{
  "cutout": 0.4,
  "targets": ["main land cover"],
  "patch_size": [8, 8]
}
Rows from expert 0 of block 3, named by matrix and row number. Rows with one number belong to one neuron. Each number is 128 + 24 x the weight over its row's rms, rounded and kept within 0 to 255. All counts start at 0. Numbers have three digits each. After the name is the row's rms in percent of the matrix's.
# up: expert up (model.blocks.3.mlp.up, 8x96x384), inputs 0-127
# down: expert down (model.blocks.3.mlp.down, 8x384x96, transposed), outputs 0-127
up.4 116:145128128128128105127128128102126122145128158128163127128128135128128112099128164158087128160119128113128132134171190114112181128128109128128157128125140161135170125128141161088141128089128128138152104146128096128099128128128128151143145127094105128108149147128120128117117112129136123147125109118128133115134128072169128125128143121095128125068116142128156176112128141096170171128146
up.5 094:168128128076130121127146125128128142128128129128048120157138128123145128128098120069128137181128110128115056099113098115110128121113140138128144111112104152095128139128153128118100128116128196104128134128145155100162128087128160146113144173128132130128142096108160128145126116128152128128094126128128132135145138128128128121167149130144128156128128100156128128137128106128167128121095
up.6 110:124128115095128128072153150128130128081128157128123170097128132128143148138121167092167106128128093172128123120103152123173155128205091150112127101129119091111139158092160136128103123119125108128127128128185150140122151101127128120082156128114172092128089165137098104091128094158144104095159128128108159128095165162128157076138128118063082166128131128160148146128132128116169159128133
up.7 094:128128121128096128128118128128134099168116112141128150130117092108139144118128097128108127128088128128080119128128076163099079180123128128087050116097112164130114115164128128166189128159122121133128053056116123147128128107099123107160112154128130130148125124154182101135154189128128128128128178128169138102140128128128054112126127115128128128161130076128128128128156128128128106080128
up.8 108:159144154108128128125160128089152126128126128163106109128128131109124110128167111102094120184172133137128141128168187125093128087108087131135128134128128156128155128109128158074107148121128128094166147128128111110104114153128147194120098122128128110128160112128108155128145128104140121147150091127116125123155096106149154125113128128144128118070122155062126160128146141103128158128128
up.9 093:128161096100153128098128128128128107128128128135103143134112135128131121128113128091179119130147128172128108113149174097108105094193128132163141128128168137117128129101148170099128154128160153090128128151128159102124139109132170134091128131086161107128163128128128111110152104105128084109128089124128159167099138172120128096114128182128128128095143128128140154128128086128128128115097
up.10 086:157128164128128113128132128142127128110128142071101100135096096128174128128098181115153151109106128156113098139119128140151139143164099154105084106128128098128156175095166093081091128101085128116082142160128128128093128118122085136124180076096134128138132128128130128128130096128113108128128128161163132127128122151128160128175153152127128145123166154160128158128125128105152107162152
up.11 086:128128109143128066141116128128148128128120083103101128153145128128103115126089128106120084163110127129087097156125128147128086164128169128148079107128055120097128128153106128128164115128088157185103128128128109128129128099093115128160136128154128156128128100128142122133139157128122176118074184142134128128128176142148128128128161099180180128128128066161139128129166128119128128128128
up.12 107:121093128128118127130106130159055128120128076131154103128173138153091108146128128125134177075128161113135159096146128128127134123070160116111140135119131102136090128128105089184145153157128115113149128128098117143173133116129115128146116155160105128159128111123122155148108128169128154143128172154150115095128128144128085123128127128156158100191117127124084095100099129166061105151137
up.13 106:164103132096106128104184128104157102097154128153129128088128082082164130161139128128128128169128117128144121117109128128128124124161089163109128112103107131084128166098128138085128128128106128107104093141167133128090128079168095128110165110128145107148123147128092082144128117161132117119182101128147172095100110154172123092128131122089104152128159145148148147128170159101161131130106
up.14 085:128128096128082132145073085152106128156179055141128120162103128128127115147163128128128153128175169146119128118136128158128092168079128149128098167128180128128132135146105142151128152128128092151165128131072112081167128145128115146160128128128130158184119091128120125128128150110148142153131128128155138128147145118128128192160128128177128128169141128139113128103128151166097128128128
up.15 099:127128107095180171128133128129130114070129153128109169142099128128128156128157145081128128120128132162128107097128127089142093080155093128085128128128105128098128142128168126108114145128161132079122132150165128085128157093128128087128128079138211090128128145062128099128128128115128128072128128117128152163079162146099173128085080132115128119128128128128081128128128079105168128152101
up.16 080:152121128172134128128102105119163109146144128142117128196128134128116128111128128085128128141182136127133109073141128128128070106128128128193123105154128128110128158128105128130128162115073150120099161085148128087140128122124158168128126128076155147128116128121165140068128128128077128128140060128113118144113128142051127128128150159141123128149164109108128158128109128134144109109128
up.17 107:092128150128162169104134158124156141070128146128088128128136128089128177119128129081185152128128095144128105128117104081110105093128085128109137143133111122128092139061161128077082121136120127087118154104165167096128141088105125089108128111115171128093128128105123116128118096128135108076170099141093144156128128144109128150138138148128135129128128128166132145121100105128180130166101
up.18 095:128095112130100128128132097128141128128146097163116136128127094074154112136128099152101128128128167128128086128138081128113116139141101172128110095128133128086104168128101155128175118128109184127090089091115138122085143118096096092125175144169117128150173146128185115106110169128128128137124142140128170120128128143128077115126128089162128152181133128128144118119162085114128143081112
up.19 091:096129137106128103141084092151092128138128078149161128155128147163083113128130113152146125126128111128150143113128106137145141168068128130128125128128128128108128104159113114163128163128128083128173128128084085131165128185132153134156130128176096128156128092128131128157168142128202129155128128128128093093154105128141121113139164117128128128104128143105083128089108141155105147141144
up.20 139:107163110148146128128093134149079121130104128120170128128128178190128128128169128140114157080110137128120171119156160113159147119083137111092168140118128096144128128131128128172128138157163128147155128135120089133166134135149119109103093128128108154109126120094128129162105102149103147117117146137128109128151116128128128113083128115128159072144102145128085078160083142182119149128146
up.21 134:073165069170151172089128200159129132082128119139128108099132165128121132128112128121154158114105117121128128134101133069152097135128128111102147121128102098119105177103157119128096094117133161090104166168126128112113159129128128087091093089125175137128146128128088122128096080143128134065132118155076158171138184128091143125098103128136128128128125125146128128128091094128152152180106
up.22 082:153128129128138096128128128135128128128181137082121166170128124101125116128093099140128114160167089163128061119128127161131144174143128171128128141130128190128170139125128128128111154119112128128128116083137116102128122058106128128191165128124128146128164085126175123108154123102128187151139128080184138128134128128128150128151128128156126167128122128173170154128140154107124128084128
up.23 085:076163128145183168118146128128137100128128162132096128128097128123157170094137138128184128117128144179144105128147128079128096128128077128096122128146136128102107128085128168104128157102166126076130134128164128099128190084120160128082128078097128128128157111125116083122112128128100128107128090128099153168087145114128163128127128159123146128128136128202128155130128104117166128125113
up.24 107:084169118128175128086128128111128151128079162111126174143127165128090200101127128128197099128157113152103143128128128128156136109174099128128123167128154095128128128084128128120111125161150090104128128098177159102122115109088128120125100106113210108128129123128110101128128115123108128087165090128057128160100190109079148128124113128119128128108127099157129121159128084156188128128128
up.25 091:176090174128128128173123128128128140128128128124158128179095128107164128115128128179122057128128150128126104128114128128138116144128128131145104128095128142124098151178097128147128113128103122176100084134076117128103119128128072128151125103133081109128104128128154112109135189075128144128131151128128128124136109128155124110128126128141128145128143128128128128141187128101126112054113
up.26 092:134114128128088090128138137128128102128163128128137128146081128092128089177109128128128128164128128121128128171128128128088128154128128144148128128128129128128127128118099128128108128134088128158128094114164085167128128128117099128162128149128096128128130128154114128155170108131128118135155128147161174103135112096166128128191162158152128135105180129128128119128152209128132138091089
up.27 114:166128128161128164139125153093142116128128128160137086165128140128161123128162126080128129143128128101143154105128181128114131128128128118141161128073176168128088129128134167087118153088151113114143120148182128128128128159154104137115098128128098069121119128120128155103128144095145128149176092131135128134128097128143140130128093128128078159078155178101128128129132168122148128128128
up.28 106:100109111093110105128080128128086128159163115101161121145154128128115060128144152143128126072128144128125128160151126141148169123110150099128128147120087147130128128177081128160126163107128128150140128128055125128156134128129132128128137128117090128159133083133113118128146152128128128128071175142128128128128134177118110128106151077185173066151128155128128126128128143156128159068154
up.29 079:092133103136172128103118099169128097102161126125168127172096128144166176084114176112128115128122136146110095135101128134128128145128118128108125128111136128128135142156134114128096094119117128125105108161128101120118158140130100070103139128149160128145132114143125128166084156107080128118129099128169168155108148147094130101083127128117089145128155128139141097165128128091128151107128
up.30 096:087103128126128122109064128181108128146149115128171103128131172174112128128155153157128176098133157091128152156128128128153128134114128073128146155090148103152128128167123128165163155152155106165128128128082116128160128178160141091134101128128120182160128128110129154139098120128128139127091128163168124128147137123128094128113128124128162128158128128098088090115084162154090128128128
up.31 075:178128155133129128120111128128151142137131116128100157128128089128141128128089139128128128128169128098109117086128128128128147170128164123168087128128145138108128134128061128156142122157128151132104105128128114112134134088128128128149160117134108166128128116128189142092128171082103128177128135128158111095128128131128123152166128128128167149128137102180160154128128128128152158105128
up.32 116:158126149128128128133128146091128117137129177128126128128107140106158126111128149111128128128143128128128148106128185122104128094125100128169154128096128167128150125128154128067068128110134133116138128128173128147128128128162137162117128128104128076140130147128136153102163136134118104146143128116128128147110116113141181121126116163119128128064135167108128144154143153128193128118109
up.33 098:087190123158154146095098158152093128128105093128155128128128173185096128128128089128128128128109126128128156128156148096164155126104167137103157128099150102137144115130122128128128172166150101132166128134113103125131112145128128105085128128161128186128177103110128128128113128153132128128110128171104101128167128159113128128092128128157173069128107134106078080128104128177114128123128
up.34 087:167128144088128105128145105097121128159144128091075169148128146128128131107128137145128140128124096128069053122107090128128127158128128128149082128182128128128099124074134159121128108128111115128137140128153182089128128067080104143128136133123116128135128091090172128117102133108116123128102128114084128128119160128128127146128128137132128123130132084183108128097105116128153128128144
up.35 091:112091126123128139128076140145160100130083128148140128128137128105157111128160128119106108089123154097128128139107128140134109128110128121128128128082147128166155138145109099160185127133128150143110093141100117162104128135162099121128117158184104134140128158162128121127105150128101144128158148128140146163128128128128128121063102128128128133168118128061141089128142104105101128107080
up.36 092:160128161124130145096128133088125120071128128128116128166126128108145114104101128128161128161134092132158128115118159130128138082149090138153148100145145146128109165116143147071078119104110092101147143128192131122128128128128131148103100128107128108128123135153111128120186128128118088122164076127128128128128128140136163114128106128144087126077151128128128164128128128128191128134128
up.37 101:128128155128153154128163156128128128128106150099074117117112147112146165127112155087180131140128112128156091128096117090128128106165112145095114108128153146159128144088162128067085128105138163086116136128128138112128128091128129128091117128128146128085128112128113128128105079156128128126143100128128144147134128128134128107154143151102090151128150128135128140128149127128193094128092
up.38 080:128186128092128119126109109134128099150163128128128137128070167128148128155128128137128128149066178163092114128094128167142128128149128128128095150119128128057128128109128128128163107105088108164128064128149128129128093083097089101185158163123164128128135128181142145124128128121113079128128141146128153099093131089070149128187128128113156137115185128168133124128128129150128128101099
up.39 098:057128098160128173062128168179128139128118145170186116119128131128128165129142128128128117087161151114118164128152128093136113129165128105126156129080128087136165161143128089177122084148128128153091085152097097128128128090128117090097091114140172128132128133128128128135119128106128178088128129149096145128128154190128128120090091098101128149157128115148119128164114111128150107156131
up.40 108:128095106095128112126177132162128129128112100100128128101145098097154131128101128141141148128097136122128102133092075145128126156137152154130084112155107109128108170123098055119128090154098166128084104112113144123141117113137105088128151136156123149141143128149148069128094095128111128136128128146128162128128128134128074117161128115127127128180128108147130110092130165128128111145150
up.41 120:101139128179130128128100128153109151119128099133128126129134179162089113128128100167128159071081128078115167128128127126133107128115128122115140132101128094129108157128128095183128121178122138137128128128106104128151122150128101111128077141154091150128151110126109161150125134144133127113100162128128105117139128143105083143111100128128175090128093127128104073133097128168093128144128
up.42 108:079138066094198188128118140142126110078129128138092176128119128145128174102158128073197128128185147128145100125128128128128093087144128125128136137149116108108127128097128153108128128128128128128128160148136128128128153111099161100077123094128204128100128150128102097129098114135140128072149078128054130181105128132112128125092142120101127128102130128121098141128075084137154128128082
up.43 079:128128128165128110128128108128128081145128107099172096131128128120168109144115135140113128128110134149084083121108128171128128131113123079182118166131158132128105133127062147166133099145134121167128142128128131128128108149128102128134128160160128130086147092169183165136117150069128128146128145128128165145136159128128156112134128150158161131128128130121136074128085128148128123118128
up.44 088:152151102140128083112151085160128130150128128113116161172119128122130128128096108144128114128093128108107104119112128201165143156079177128128128128088128122087137091131069128144128128167128128157144096100112151134144107091107107139182128162128118156163128073152178110121128188128128136158097167128138131075117128128117109129141128116171128139128141128128155128144120148128128124097145
up.45 093:118101128146118095175128144128173128175173154138128127128107113095128077147127128128081112143117172106115128128141094160082132166100128128110133128128154128098144118133097126128128123131128179147125098092126092135103142128128110093179157151128109144139150111128185128128142162064163167128136128127128128095112065103128092128159128122122128194114128138128154166101128163105119141094099
up.46 086:128128128178153105102082128169145128158156150127128164143128122128128128128126128128111079128177151133149087063128128173129128120103141120170102128128137128109129128126128123169120128161097101128128128128128185128128086143088128128186168112102130117157123105128203164089141128081087128128138128142128117070128153128128128191136157139173203128128142141128156128128128128154142106135123
up.47 094:084158074136152130112072162163119161109076113128164128128128169149109128128141128128128128117128156128128176090146143128134139141085128102128144189128128092128068098091140142164128137128163044128162178128128119128149131142112128128128086128128128128091163114110128143145105103128094128128151128124064128122128137128108157128106150128131156086135107125136128105125128100169109173181142
up.48 083:112169128128128099128093132116091128156092097128149150128128125186128128128128144128128128085128144089089157117141125158158131115057162115128154128095179128128128103128110128153128128166128055147161121128128127178156114128128134132097095128128108128117128141128128153128111159128101091171105111128101098101128128105128138128095135164128128089112101147065062077128096137180128170117128
up.49 103:098148081104128128074121128128139136128128128128128181100128128128128178128117169108174099128128108155123128114128128127167128109189128141134146115119128090116143154128128128128128128116146083128118128148128128128109114088128128128070100128112186105137080136139112125128128100128152122114128128161118160178088194188128128101128085116078128141128111128128128128188128104109173163116153
up.50 082:128128128130113113138139111163128107145128084128093119128155128128128126126103105158117151128128128116128094076128074163110128158128164171138090128101099099089094122132079122154154128128109163128128124132128114128128098128095128128157151176135128170128128096130191128128128167128117100128097128149128133138174149136128132122146197102160177128128133044132128128094128111108128128093151
up.51 120:087080067154157158117147156183128084128141128154141089128116097088138120153148126108128155079128177080154128129128124106128085107114122128135128104116142113131126168128121128142150128151128162118084102111104128118121150137159128095097137142165140141138147152123118101153095126146101115114128128178147168128128099128102098162128101128109109128159148144088137099114092128101128128128071
up.52 094:199102184106086128181128128128099142166059080133128135128128128137078110103128128168102128128128104063116155118141128126113153134057169138128128099145128123150099072164113142128163160118128112128128145128106087128110086184150137184128108128111058128107128128128114094170137134154134106154105128106094074096128076094162124128155157141159128109101112128107092161108154152147144125079148
up.53 109:112128134114128158112171128117137150102130091161061128096128105124141128128105114092141153147155109159128079128135088101108110115130128164104128108135128128128128136126138168131121168098116128097136128112103143082131139082128170149104156137140128128138173112137128128128116109125150146106129124128155114108128123143128110142159128131178128128128136103128106164095128084134143126128114
up.54 080:128175128092171128141175128144073128128146181128128128122128128128128128128082128128128127179096148173100096102091128125128154165129124182109101128158128153103161089128128129176082127107128119114136128165128107115128123070128109128169150125133159113137128060141094128128130128128113158138128128085099128128128126112128179128128128114118144137113140128177117128128122089128164128119136
up.55 096:101147140136128148097104128128077162096128086128162084128151176163114128131114128128128191128128128151143163123128151093128128127092128128115153142100156111154071128128142128126124139162142082128144146128105128128143126163150128133128085133128114128128128118128093128148135096159158128127128128128106115128133128112134156145151128128162128071128112151128067110109084136143101128146128
up.56 083:096112142078128128110145128100139122086128183128118165140120137118122171126122157096166118120087128167144117128110128128178148092180059128105141128128135118128138149087148139111118128110160099127092128116168146128128128065128100128091156081128183092108083109107087093132118128172128132100164122153128159128088137128117181090135128124081125149128128128184142128128128113100165156140118
down.4 113:155123171146081103169157128128143128128145107095107141155098093128128138138128149114129151128128128128162128128075128128126117134144108171135105104133111128124104151140098150087128129095128128106128128164091128152128104137163119150169153128150131108129128128128142154105109111137133074136099128128151101128135146097161119128180128099128110152101114128146178163126125176136111101128128
down.5 097:149128141128092202127138128118128104150105128117119128111114110111140100123128142099148128103103142157186153165128128128128135153108151093123128150141091128151128122097143070128128100168120101128128112150092126128150128144128135157101128126160128102164128128128128140165111146128128101128093181148134095128138141153077138095128136128128086128128130190076139153134128160128096075129139
down.6 113:189099125128107128116102127138128111181126103158094118133096076126150100128128176087094099113118138170132112121107096162137106136128146135109148132171128108134128171130116113128154086139084147174128093160119128128113124106128115103135169118158122133179128112151139128131142168128128128126096124151155128128124152147114117091157161151128128143140176128115160156146141148106108096097128
down.7 085:153128158107128175128112128057097128139086128154079102141128124109154128119132090095121179144177130145147148143128128071173128128154126091128128128103101124180108128113141107144128183105138065155107128128121128128117158162128094115131128170173107172153092128128120100128123099108097118145105128117088128168103128128128154128128108116128128128138128162128137143139131128129128075138153
down.8 105:128061145123065128139156063107128132128144119128106088128085107101166141128128146128128113153128116175141128179081128128128153141169128204146088119184125157128159174096090128094163148119128135122142151128134182168128128170153116114158141149128128128145148146136144107098128103150163095127128141107149112116128128120128128090192136128099111141111161162113185117128113152128140096129136
down.9 108:196109124128128150143118097110119096184151128112128076127116084115165134128133158123128107128075130128128119128093128156161107150128128135128128103128105113128173116163128128128128109093114128128113090173087154114137127098169128128128174128128090128176098128128115148137128123176128128128075167153170133109128127152093128102159136128128128112133179183109128128177128128137123058100149
down.10 099:172103121145095150155152083092155128128128128134128172128128128105165148128107189128126128114160144159128149128129163147174130128128118128157107128128126184128150127127128128070139126128128128088106114173119145159156130152166152148117178164128136108167086128128111128138095139128120128157128151128189128164119127128113204081170120128095074128087128177120167191162161128128133128124133
down.11 092:094117140128128130128128130093128140150108101151138084122092128143139150089093178135128151128114100171151128144128123128132097155149157095094137128136131088137179137128143092157141096087110128128128128122120128100128128080163128135128143128128091111142098145128151166128154128096065141154095164128163148128125173128128145098098098128128113104089106167072146133128155170081097071110162
down.12 103:113128128128158117111128115128098128124121128128128121107082072092146158103163166128155119104134154152184118153140128158159128145094116148128128126159165130094128148092137145103114131128128128133142128128139175150151140128159145149122128106102190116201113128091110127128129167167128128109114142097165128118128139144105159079128093094096128128091097151128161146106128128142099089128083
down.13 103:150081089157088163128128095084123153157126134138094152172128070122165133127128171088128098143128141153165109116128114154128128117128168128129093103175105128142160176167112099091175142128082105128103143163128159157147123128173128118117165128128128105141143162126128100076128146128128128138083128152145162143088158155145153098169125126163103151128163150110189128148118128103106079105137
down.14 090:128149118105124128157141075122128128116128128071122111107111104083190128106097128128159128114164119161131128176142134157150128158128162128128124128128128172125128172111160142107094129164162128094128128163153128128108128097151123128119106115110140119107129144128092142151128145182163104128125158128138128173128128121192168128104088071104146091128128183130128160144128099102128107155128
down.15 101:159088128128073127122144128108121106183125100149139104090121091149128128128132128128128121125128118164180108175107128128169110150128189147099127128167088113126183180125087108128157100136115116151135100122091143128144128128128116128146128128160128128163125107128109165146145127128137128155128169146181128132128128149128083128143128098147138128132128140105149128177149156128100092098133
down.16 088:152077122110141178135128151114169075167152120128128128128088102128128128127146179107107128150102202125131128128128128143114103128128128108135150148135149158100125106140128128141128177138102128107177128097100128106110132120158082128128128128128128155128128107122123128087146128128153114202128141101128128109091105128128143127090164140107128128128128152098132087128114136136136083113069
down.17 104:093115097158070128114153099097089097160174128129128138106103128121128132128104157128092135131136128162176165128128107147173081122116128143128161128151114128128183128128178108128128098140113158179110086147119150128144128128187140162128186181128120108175106145128118183146128181128161110141071169152172128154096137145109145113159099125131094111128123163111128117128109153128112085092135
down.18 087:145101128103143171119094128128128125170128108191128104120128096120143115128111166128112159096128168149124130132155128128166128140129163139090128149128100096128133128128158095128128108115096068156155116153105173133167128103151068128128162117087117134170108119139128093154162109128087128138097128127128128189108128143139129154156107128083128128139146128126128149128081134132137060134108
down.19 093:115128128151081128147158128146108128117198126102128114117071093119128125107128175100141107128136128144128128160117104171195089090128120179128100128172128128146149179128102193140110128151128128128128128113154165089154128124128118128160128140098153125144134166139128127088154148169128111100128119107128134128121147128157116111118102134115128128128128145128128139107111152128164122133092
down.20 107:095119138170128086128128096128126110128173108146139166098128095155136165128113178128170128120123167145167106128128128183163128128128128178133068121177154128154148128102140155140115178168128151115150116154128169123141118128126142144112170097102196128149115114100100125100128153128116103116128128145176119128106159156128098107108124156117128091128138142128099135128128126150128101142128
down.21 118:128115091128128148128097128151133108149183100142128128139112073161138143116104174075130128103143142149128128128145124129171084122104165124109111100151122103083183176128128089164140144121107128128128107128128160106128141107128090128094153109128128128203116128128117155120112128130128128141090147163134142142127128146128128144118128178148118087142147159117128128135146128136159097113140
down.22 084:128103124081104128177128146107128120150128128145128149128128111145128110163161117058144148128131170089128126120125116107123163128128152128109168128133111158128128128134098205128132075104115145103128103165078128117128156112158101114137128102116117144179140128143128140162132094128162128074165092129132173128138142169108128128128134122128128128150128194128128092167109128128126088136151
down.23 100:128146158151095117160128122128144084128174092128076128091101102170131084164105138091132113128091101149168152128128128161140094151108128130128128125160103121142166128143128112106154128128128128128144128196105162141148109101161117125120169129128106132163128130176115148128128173128128155128046128160170128135128139174128104139133128125159112120119127150128156128152128155114128119128128
down.24 098:128128147162132128128112123130128097128149095128099095100113119111128076164124172095067098128139139128128111128094115128148107140128162125121144062175128128128190145167095128123128076134099128136102082128098146128090138119128115106120181086154117107148155128128113141128152169128128153160128153146160154108128128144134093128128128163167165125109204152099163128153149128119128099104124
down.25 093:128132128096115128128181103128115100168161122128128090128105133140120149096128150128128150180105128140154128134088166128106128128182164119128151140128119106107156139120128162082155177112121079128128120128091165128128149145175093110117143128116105087128112203128128128130128156111128148128128128131141145143128100128128152078128128126087128128128128171125128166176111128152128119147108
down.26 094:128121116103109151128128134088154128102132112050128118128116099128168114101150116074108128143147128144119097158116137128109128141126154128128140155128128128128091111117128128128124140128128070113100109128128124124157128128186139128128149124115163143128128108136154135122091156128152095081146128121106143161162128099112176128182158116161128152152128128128177128151095114128153093133147
down.27 108:143098160149051138128128086128148097170128122105103089123146084124128128128128161080095076162128112166128128128087128128162128142156167150139117100161128150148176176111087118105128132128116114161135128161128151150114125128166128128175128166148128147143128128128128151128138128199158128128128148128163097118128128141134118128160128118128157127139128128123158126128118128133138062143128
down.28 103:128128102128192143128152106128128128132148110114092161156172142128104166128155128128170152075172096157128157093128128150152128156115098128111118152128174128156128128104169190167128139128128071085116128128137149128186128115128159161128137095128196128156117120103107148119116128158134128108165128128128128127125150112139128084128130128101105106128104128158111127128094119174119101143108
down.29 087:128128128128128146134128112118128128140158057141100094080194128128147128103128128078126138128147128145095128096126133169128080128128101126128150159128132103138161160128128138128131128124140130139104108144102128101183084094113128123115144137156128129128128128126112170153110094135128151142059152170132128106125139128085116079128162180152128113141190164128128120128100128146120128128128
down.30 104:128091117128151100104164103142099128118168128105142167128125115128086170119128128099139153123179113128148102161128141128128086128128115168125075142128147113153165107079158128116136159128111098128128125110128128127180091155128128145130128128095208128149108161078110110114128128163128128087111131133130148170128148127128136076132092121107115104153102153128128154128078128159128087128088
down.31 078:128128128128128134177189128157113111099128118149130073155100127102124094141179107152124128128143106113109128150149128128151128128147128078128162128145128143142078188137156097123128147125107128128128120097128090128128155115185126119114131072158128128128164109128144200128122133128128099160073133133113168112133121118116104127104133163047107128108148128161148114161179114134137111138097
down.32 107:129079171128079128152128071129128128145181128128105091128101128128132095149120128096113120168106085128122140166128108162128128128128139128150128128141109128128128128128096163128128138128119157163118069128101128173128128087166093092144159146157128108105112161141128161128155128141128128128108128114137080128144133161163099128179145128101141128098163128108182128116128128107103080145149
down.33 101:128110128155128128127128133128107128106169084152128155108111102143128145128128159128137128110168128106134153183121128154147073128128135164128103124128147102142174128091123168117124153172128128112145114142162146089170137134128107140128159086103155117173128110128149145160107128154167114128147128128149152128113128160136128110098110128128135095157135128090100134106128110155170128153108
down.34 083:128128128124112163116168099107128111129128100128146128084128095128154128128128186117128123123115107159156159160160155129128110155094185135137128137140128174128153104128128128154146166152128122153171128120114161148164128128128121177112164128108128124179128109141156175087107155117158092184094109148166099147128128128128165091161102121083112128069113128104128142134141145156083124163120
down.35 098:128108089115158138176125117128101128128151118093128128128168128128128128096110155108128128104128137140159162104115128128174128128094165072093155128166128100150170144093132119158128128174120058144110111128089133168184125128182111154116144128128117128158113128140128108193162124107122104115155104151128128166128128165085128133098148147113107147161106151070128119167128086128115096128138
down.36 108:157118122128093128110137098104119117128128111128104128102088128121156112128140165076083097137108128154128128145117140151160145145128159128138128138149128128128183199128126101128128128136128153128100097156128166128128132128128128119128128128147105151153124165128128119128128154128159128115061175109191115107097140144138156081165152128118128138154128128111128152162121172108128081119133
down.37 107:154128120151070175125166096114096128139143092128118095096089090121145128094106174102120145118135128154160140140128130108140128153148146122105133128134128129128177128158103120126128128138128117128106132145087165134128153120182128165127185130115109117158080109142106128133109128141126110156051128139171097152128103154098175074147128128121112128102128153090162146128117128106115068114134
down.38 092:099149104166156098137149143183153155096145128140155156141153136120102128132128133039150149128103111128128134139099132128128107128128128141128137140112128128128121128109133173128106128136128065103131173128135128143128168101151168141128128128168166093128130170114162104128128128128128103128137119089128116128137133147090128096128086128075141170118095128128097128128076158167128145172119
down.39 113:128139111128133128128104128128128108128168091149107128080134101128096128116124163117124141133128139161167133128106078128128128128122141099112145147182142128134150171060084113178149128175128091128182128081132095136128128141130119128110168128122164147181139121128107152164136145128150157109085154151128128155086128146143100128132102128128160146128114136106128142135128146152152128128128
down.40 096:128081113099109168122128092092128119128128103128107158126133141091144156093128174128098107091128128082179163160085152170143119125128128099093128145154128109166148128128087079128142128128154092114128128128128096152128141145140128143128174146128129128135099128128128133104099153109142150148117158157161128179128114123119161072160116107109113128149108177103142164128128128128078092099095
down.41 101:112128111171128128099102092128120094128157128128128128144128128128099155100128128128151128105155145147157128153135113151128068128102144128115097136128170177128159127128113128172128142155129128083128116128128157106128137096122106139093128086099174136179162139104105148093120128128135128118138106125128149128128175128128128109113117119128131159128145128107139128130098144154128100170112
down.42 117:128125094158128135105116145135098100166151120128128096128109126177123087128109156097128138112122128128153141146095128156145104146128188128122132145164079109128163128131151128120128094138098136128103083153080155114128143112128105128133172128128149128185128098142136128138145156128144172148058128171165128102128128172101100128146128121168162128153138144106148124141094141128107095112139
down.43 083:128128091079176113128128128136128128154128128103149145156115128178136109083128128145128108083162129086140128150150128128128128104128086129131118153090128128114128138122081128101117163107137075148128102151104128110128156128185117157162128128099128146168128089093128102128092128128077132098132128101103128155119146097128164082128099112069128098128128148128128128101148166083128128128128
down.44 079:089107128128151146104122140128093136127128115104183097193123146146128113128187128128115128102149128094128128124103165190135141128195125159128128128128128128128167138167128128137128145101098128128102092159169144142128128128128136128126152128099108128119128101098128158089163129128128128113154115128128128128139133094159150145128106083106118160128128149158123147128128144108087100138128
down.45 095:138136145129099099148128128084108117125128140072094128128107153124160128119128127120128182169117145131108152144098128128169128113164131152141128104128120128101086150111102134128108128131128128134098150128161168128128128103126114170148110159120188073112170181128128164106128128105118096098170095090119128169088163109155128113128136151128128207080131171109155128128133128128128128127119
down.46 075:128128130104127145109103128111105128151089082128103128140124109095165128144128128130128161128166128155124128172139129116119101167128100132114128107118128128079128169159128120066128128094128128128071112169128144145128128121179128171161130128083128098194163101155107128128066105128147091128158155128226103128178167128128156082121113110104089124130148163128111151165128139128157144109143
down.47 105:128128089128128097128098128134119099124190130150128122139107128152102128128159128099128092140098156128128128162139120145128130105128169128128079137165128113128166171067129130128128162128128128121139101150155149128148129109160091140163132128126184128179128170113092128068119142163146116105131155128128158128091128153141128134069128157128173128115124128128105116128116156156128128162117
down.48 099:149094131128149128084131136168128128141170148100118162128128121128075157128128164110150128128145165128157128143161128139139128140128128162128095177163175135128138143071157168167094158179085135094128124128165106086128128128085106128127149146105206128145128152110097111128139153169167107120156128156128151155079128147090135131128110118130105090149089128128077105133128123160128113155128
down.49 118:160082103133128128119113128094128132148164128157110103128106080123175128160105173082090107128117132128104128122128088158121114127141163128106132128191107105167184152181084104148160079128086128128114099161128148128137128104164121128128120128150101134165161146170166159125170128128144174148067128160160128109128110128130128129158128116144142128147167148110128128128147128127103065109140
down.50 077:134128128099148149140156099128128123133160121128137107128105100082086161102128183128128140100128098128112175104126148141138128104118153076128150124168139145140176096140128128164094128149128135128080062101076081120161148083158107084128128128128128082144159104128128164128128144128128128092128178135177128111152177150082137117092128128128128128161145128128128128128128128152161090103128
down.51 117:100128114128115164128123128139115121145148102109154186128114106136120162096162205128111135100128161105157165128132120128181128128085188122115155128128151137163128128128143119128145145166128081113158102128091148128164143139159128134090144115128166109149074120106128128152092150134164151128107157149143095145128110128128139098112128128128127097162128146069132127151128115175128091141104
down.52 096:128097128163101116135128128161128094128172130143129147135087128118128145093161154128128100128128128115157146129112133161143174128128109144128105128128160128104128124101117186115141157128122129128129114128175143141146128142156106142128128128095175128128128152137070128087128115128166118128148128128124152104102149156134128116122110128133095128163128159101133144128108140146148130148128
down.53 100:161128132128098165127155132113082124178135121128121136096128100107128100128128173095105157101128151172180131128128108128181128133128173128151145120181128128089169128116153109096128128134128086128166128155128128128128143158169133158099128145149130146183112128117142128128122128128153122173096156140160134135103116149108152096093115146104128156128128190064160150184083128133128077153142
down.54 082:094128128168077117145108141099063147139128091168136101066141128145148128151091128065128128150128128090128167128069105091128155183167128128100128128102107109128100109128128087128128108128158154161128169121082122142121122128128097121109089149109109160128174081170098165155128092169190138138128128145153146128132128166137128099128078144128128128128117158088151113133128150165118108137128
down.55 104:128115119128113105104128113128128128121128103128110140148138097117114146128162163100133095121139161128159105160128067190180125133099159128116083128174145132089200126110118150151151128183106128145128107128150128148169144128159113137169159135128197143172118164138141164113121161160151141144128102128145114101093147147157128089106112131128147128128162119114145138141090098128149077128118
down.56 096:164128120145128151171109126128123101144158128166095142118108094128127128104139142073076115120128124128146128144079137128136108134126159128111118133170089128105175128153105082134155130105103143134128128136128136157100119128184107117134203116128128128179128104128128140144113142137146151128064128133163128157113145157128137095128142100163122128130128131119090128155128128133098101098137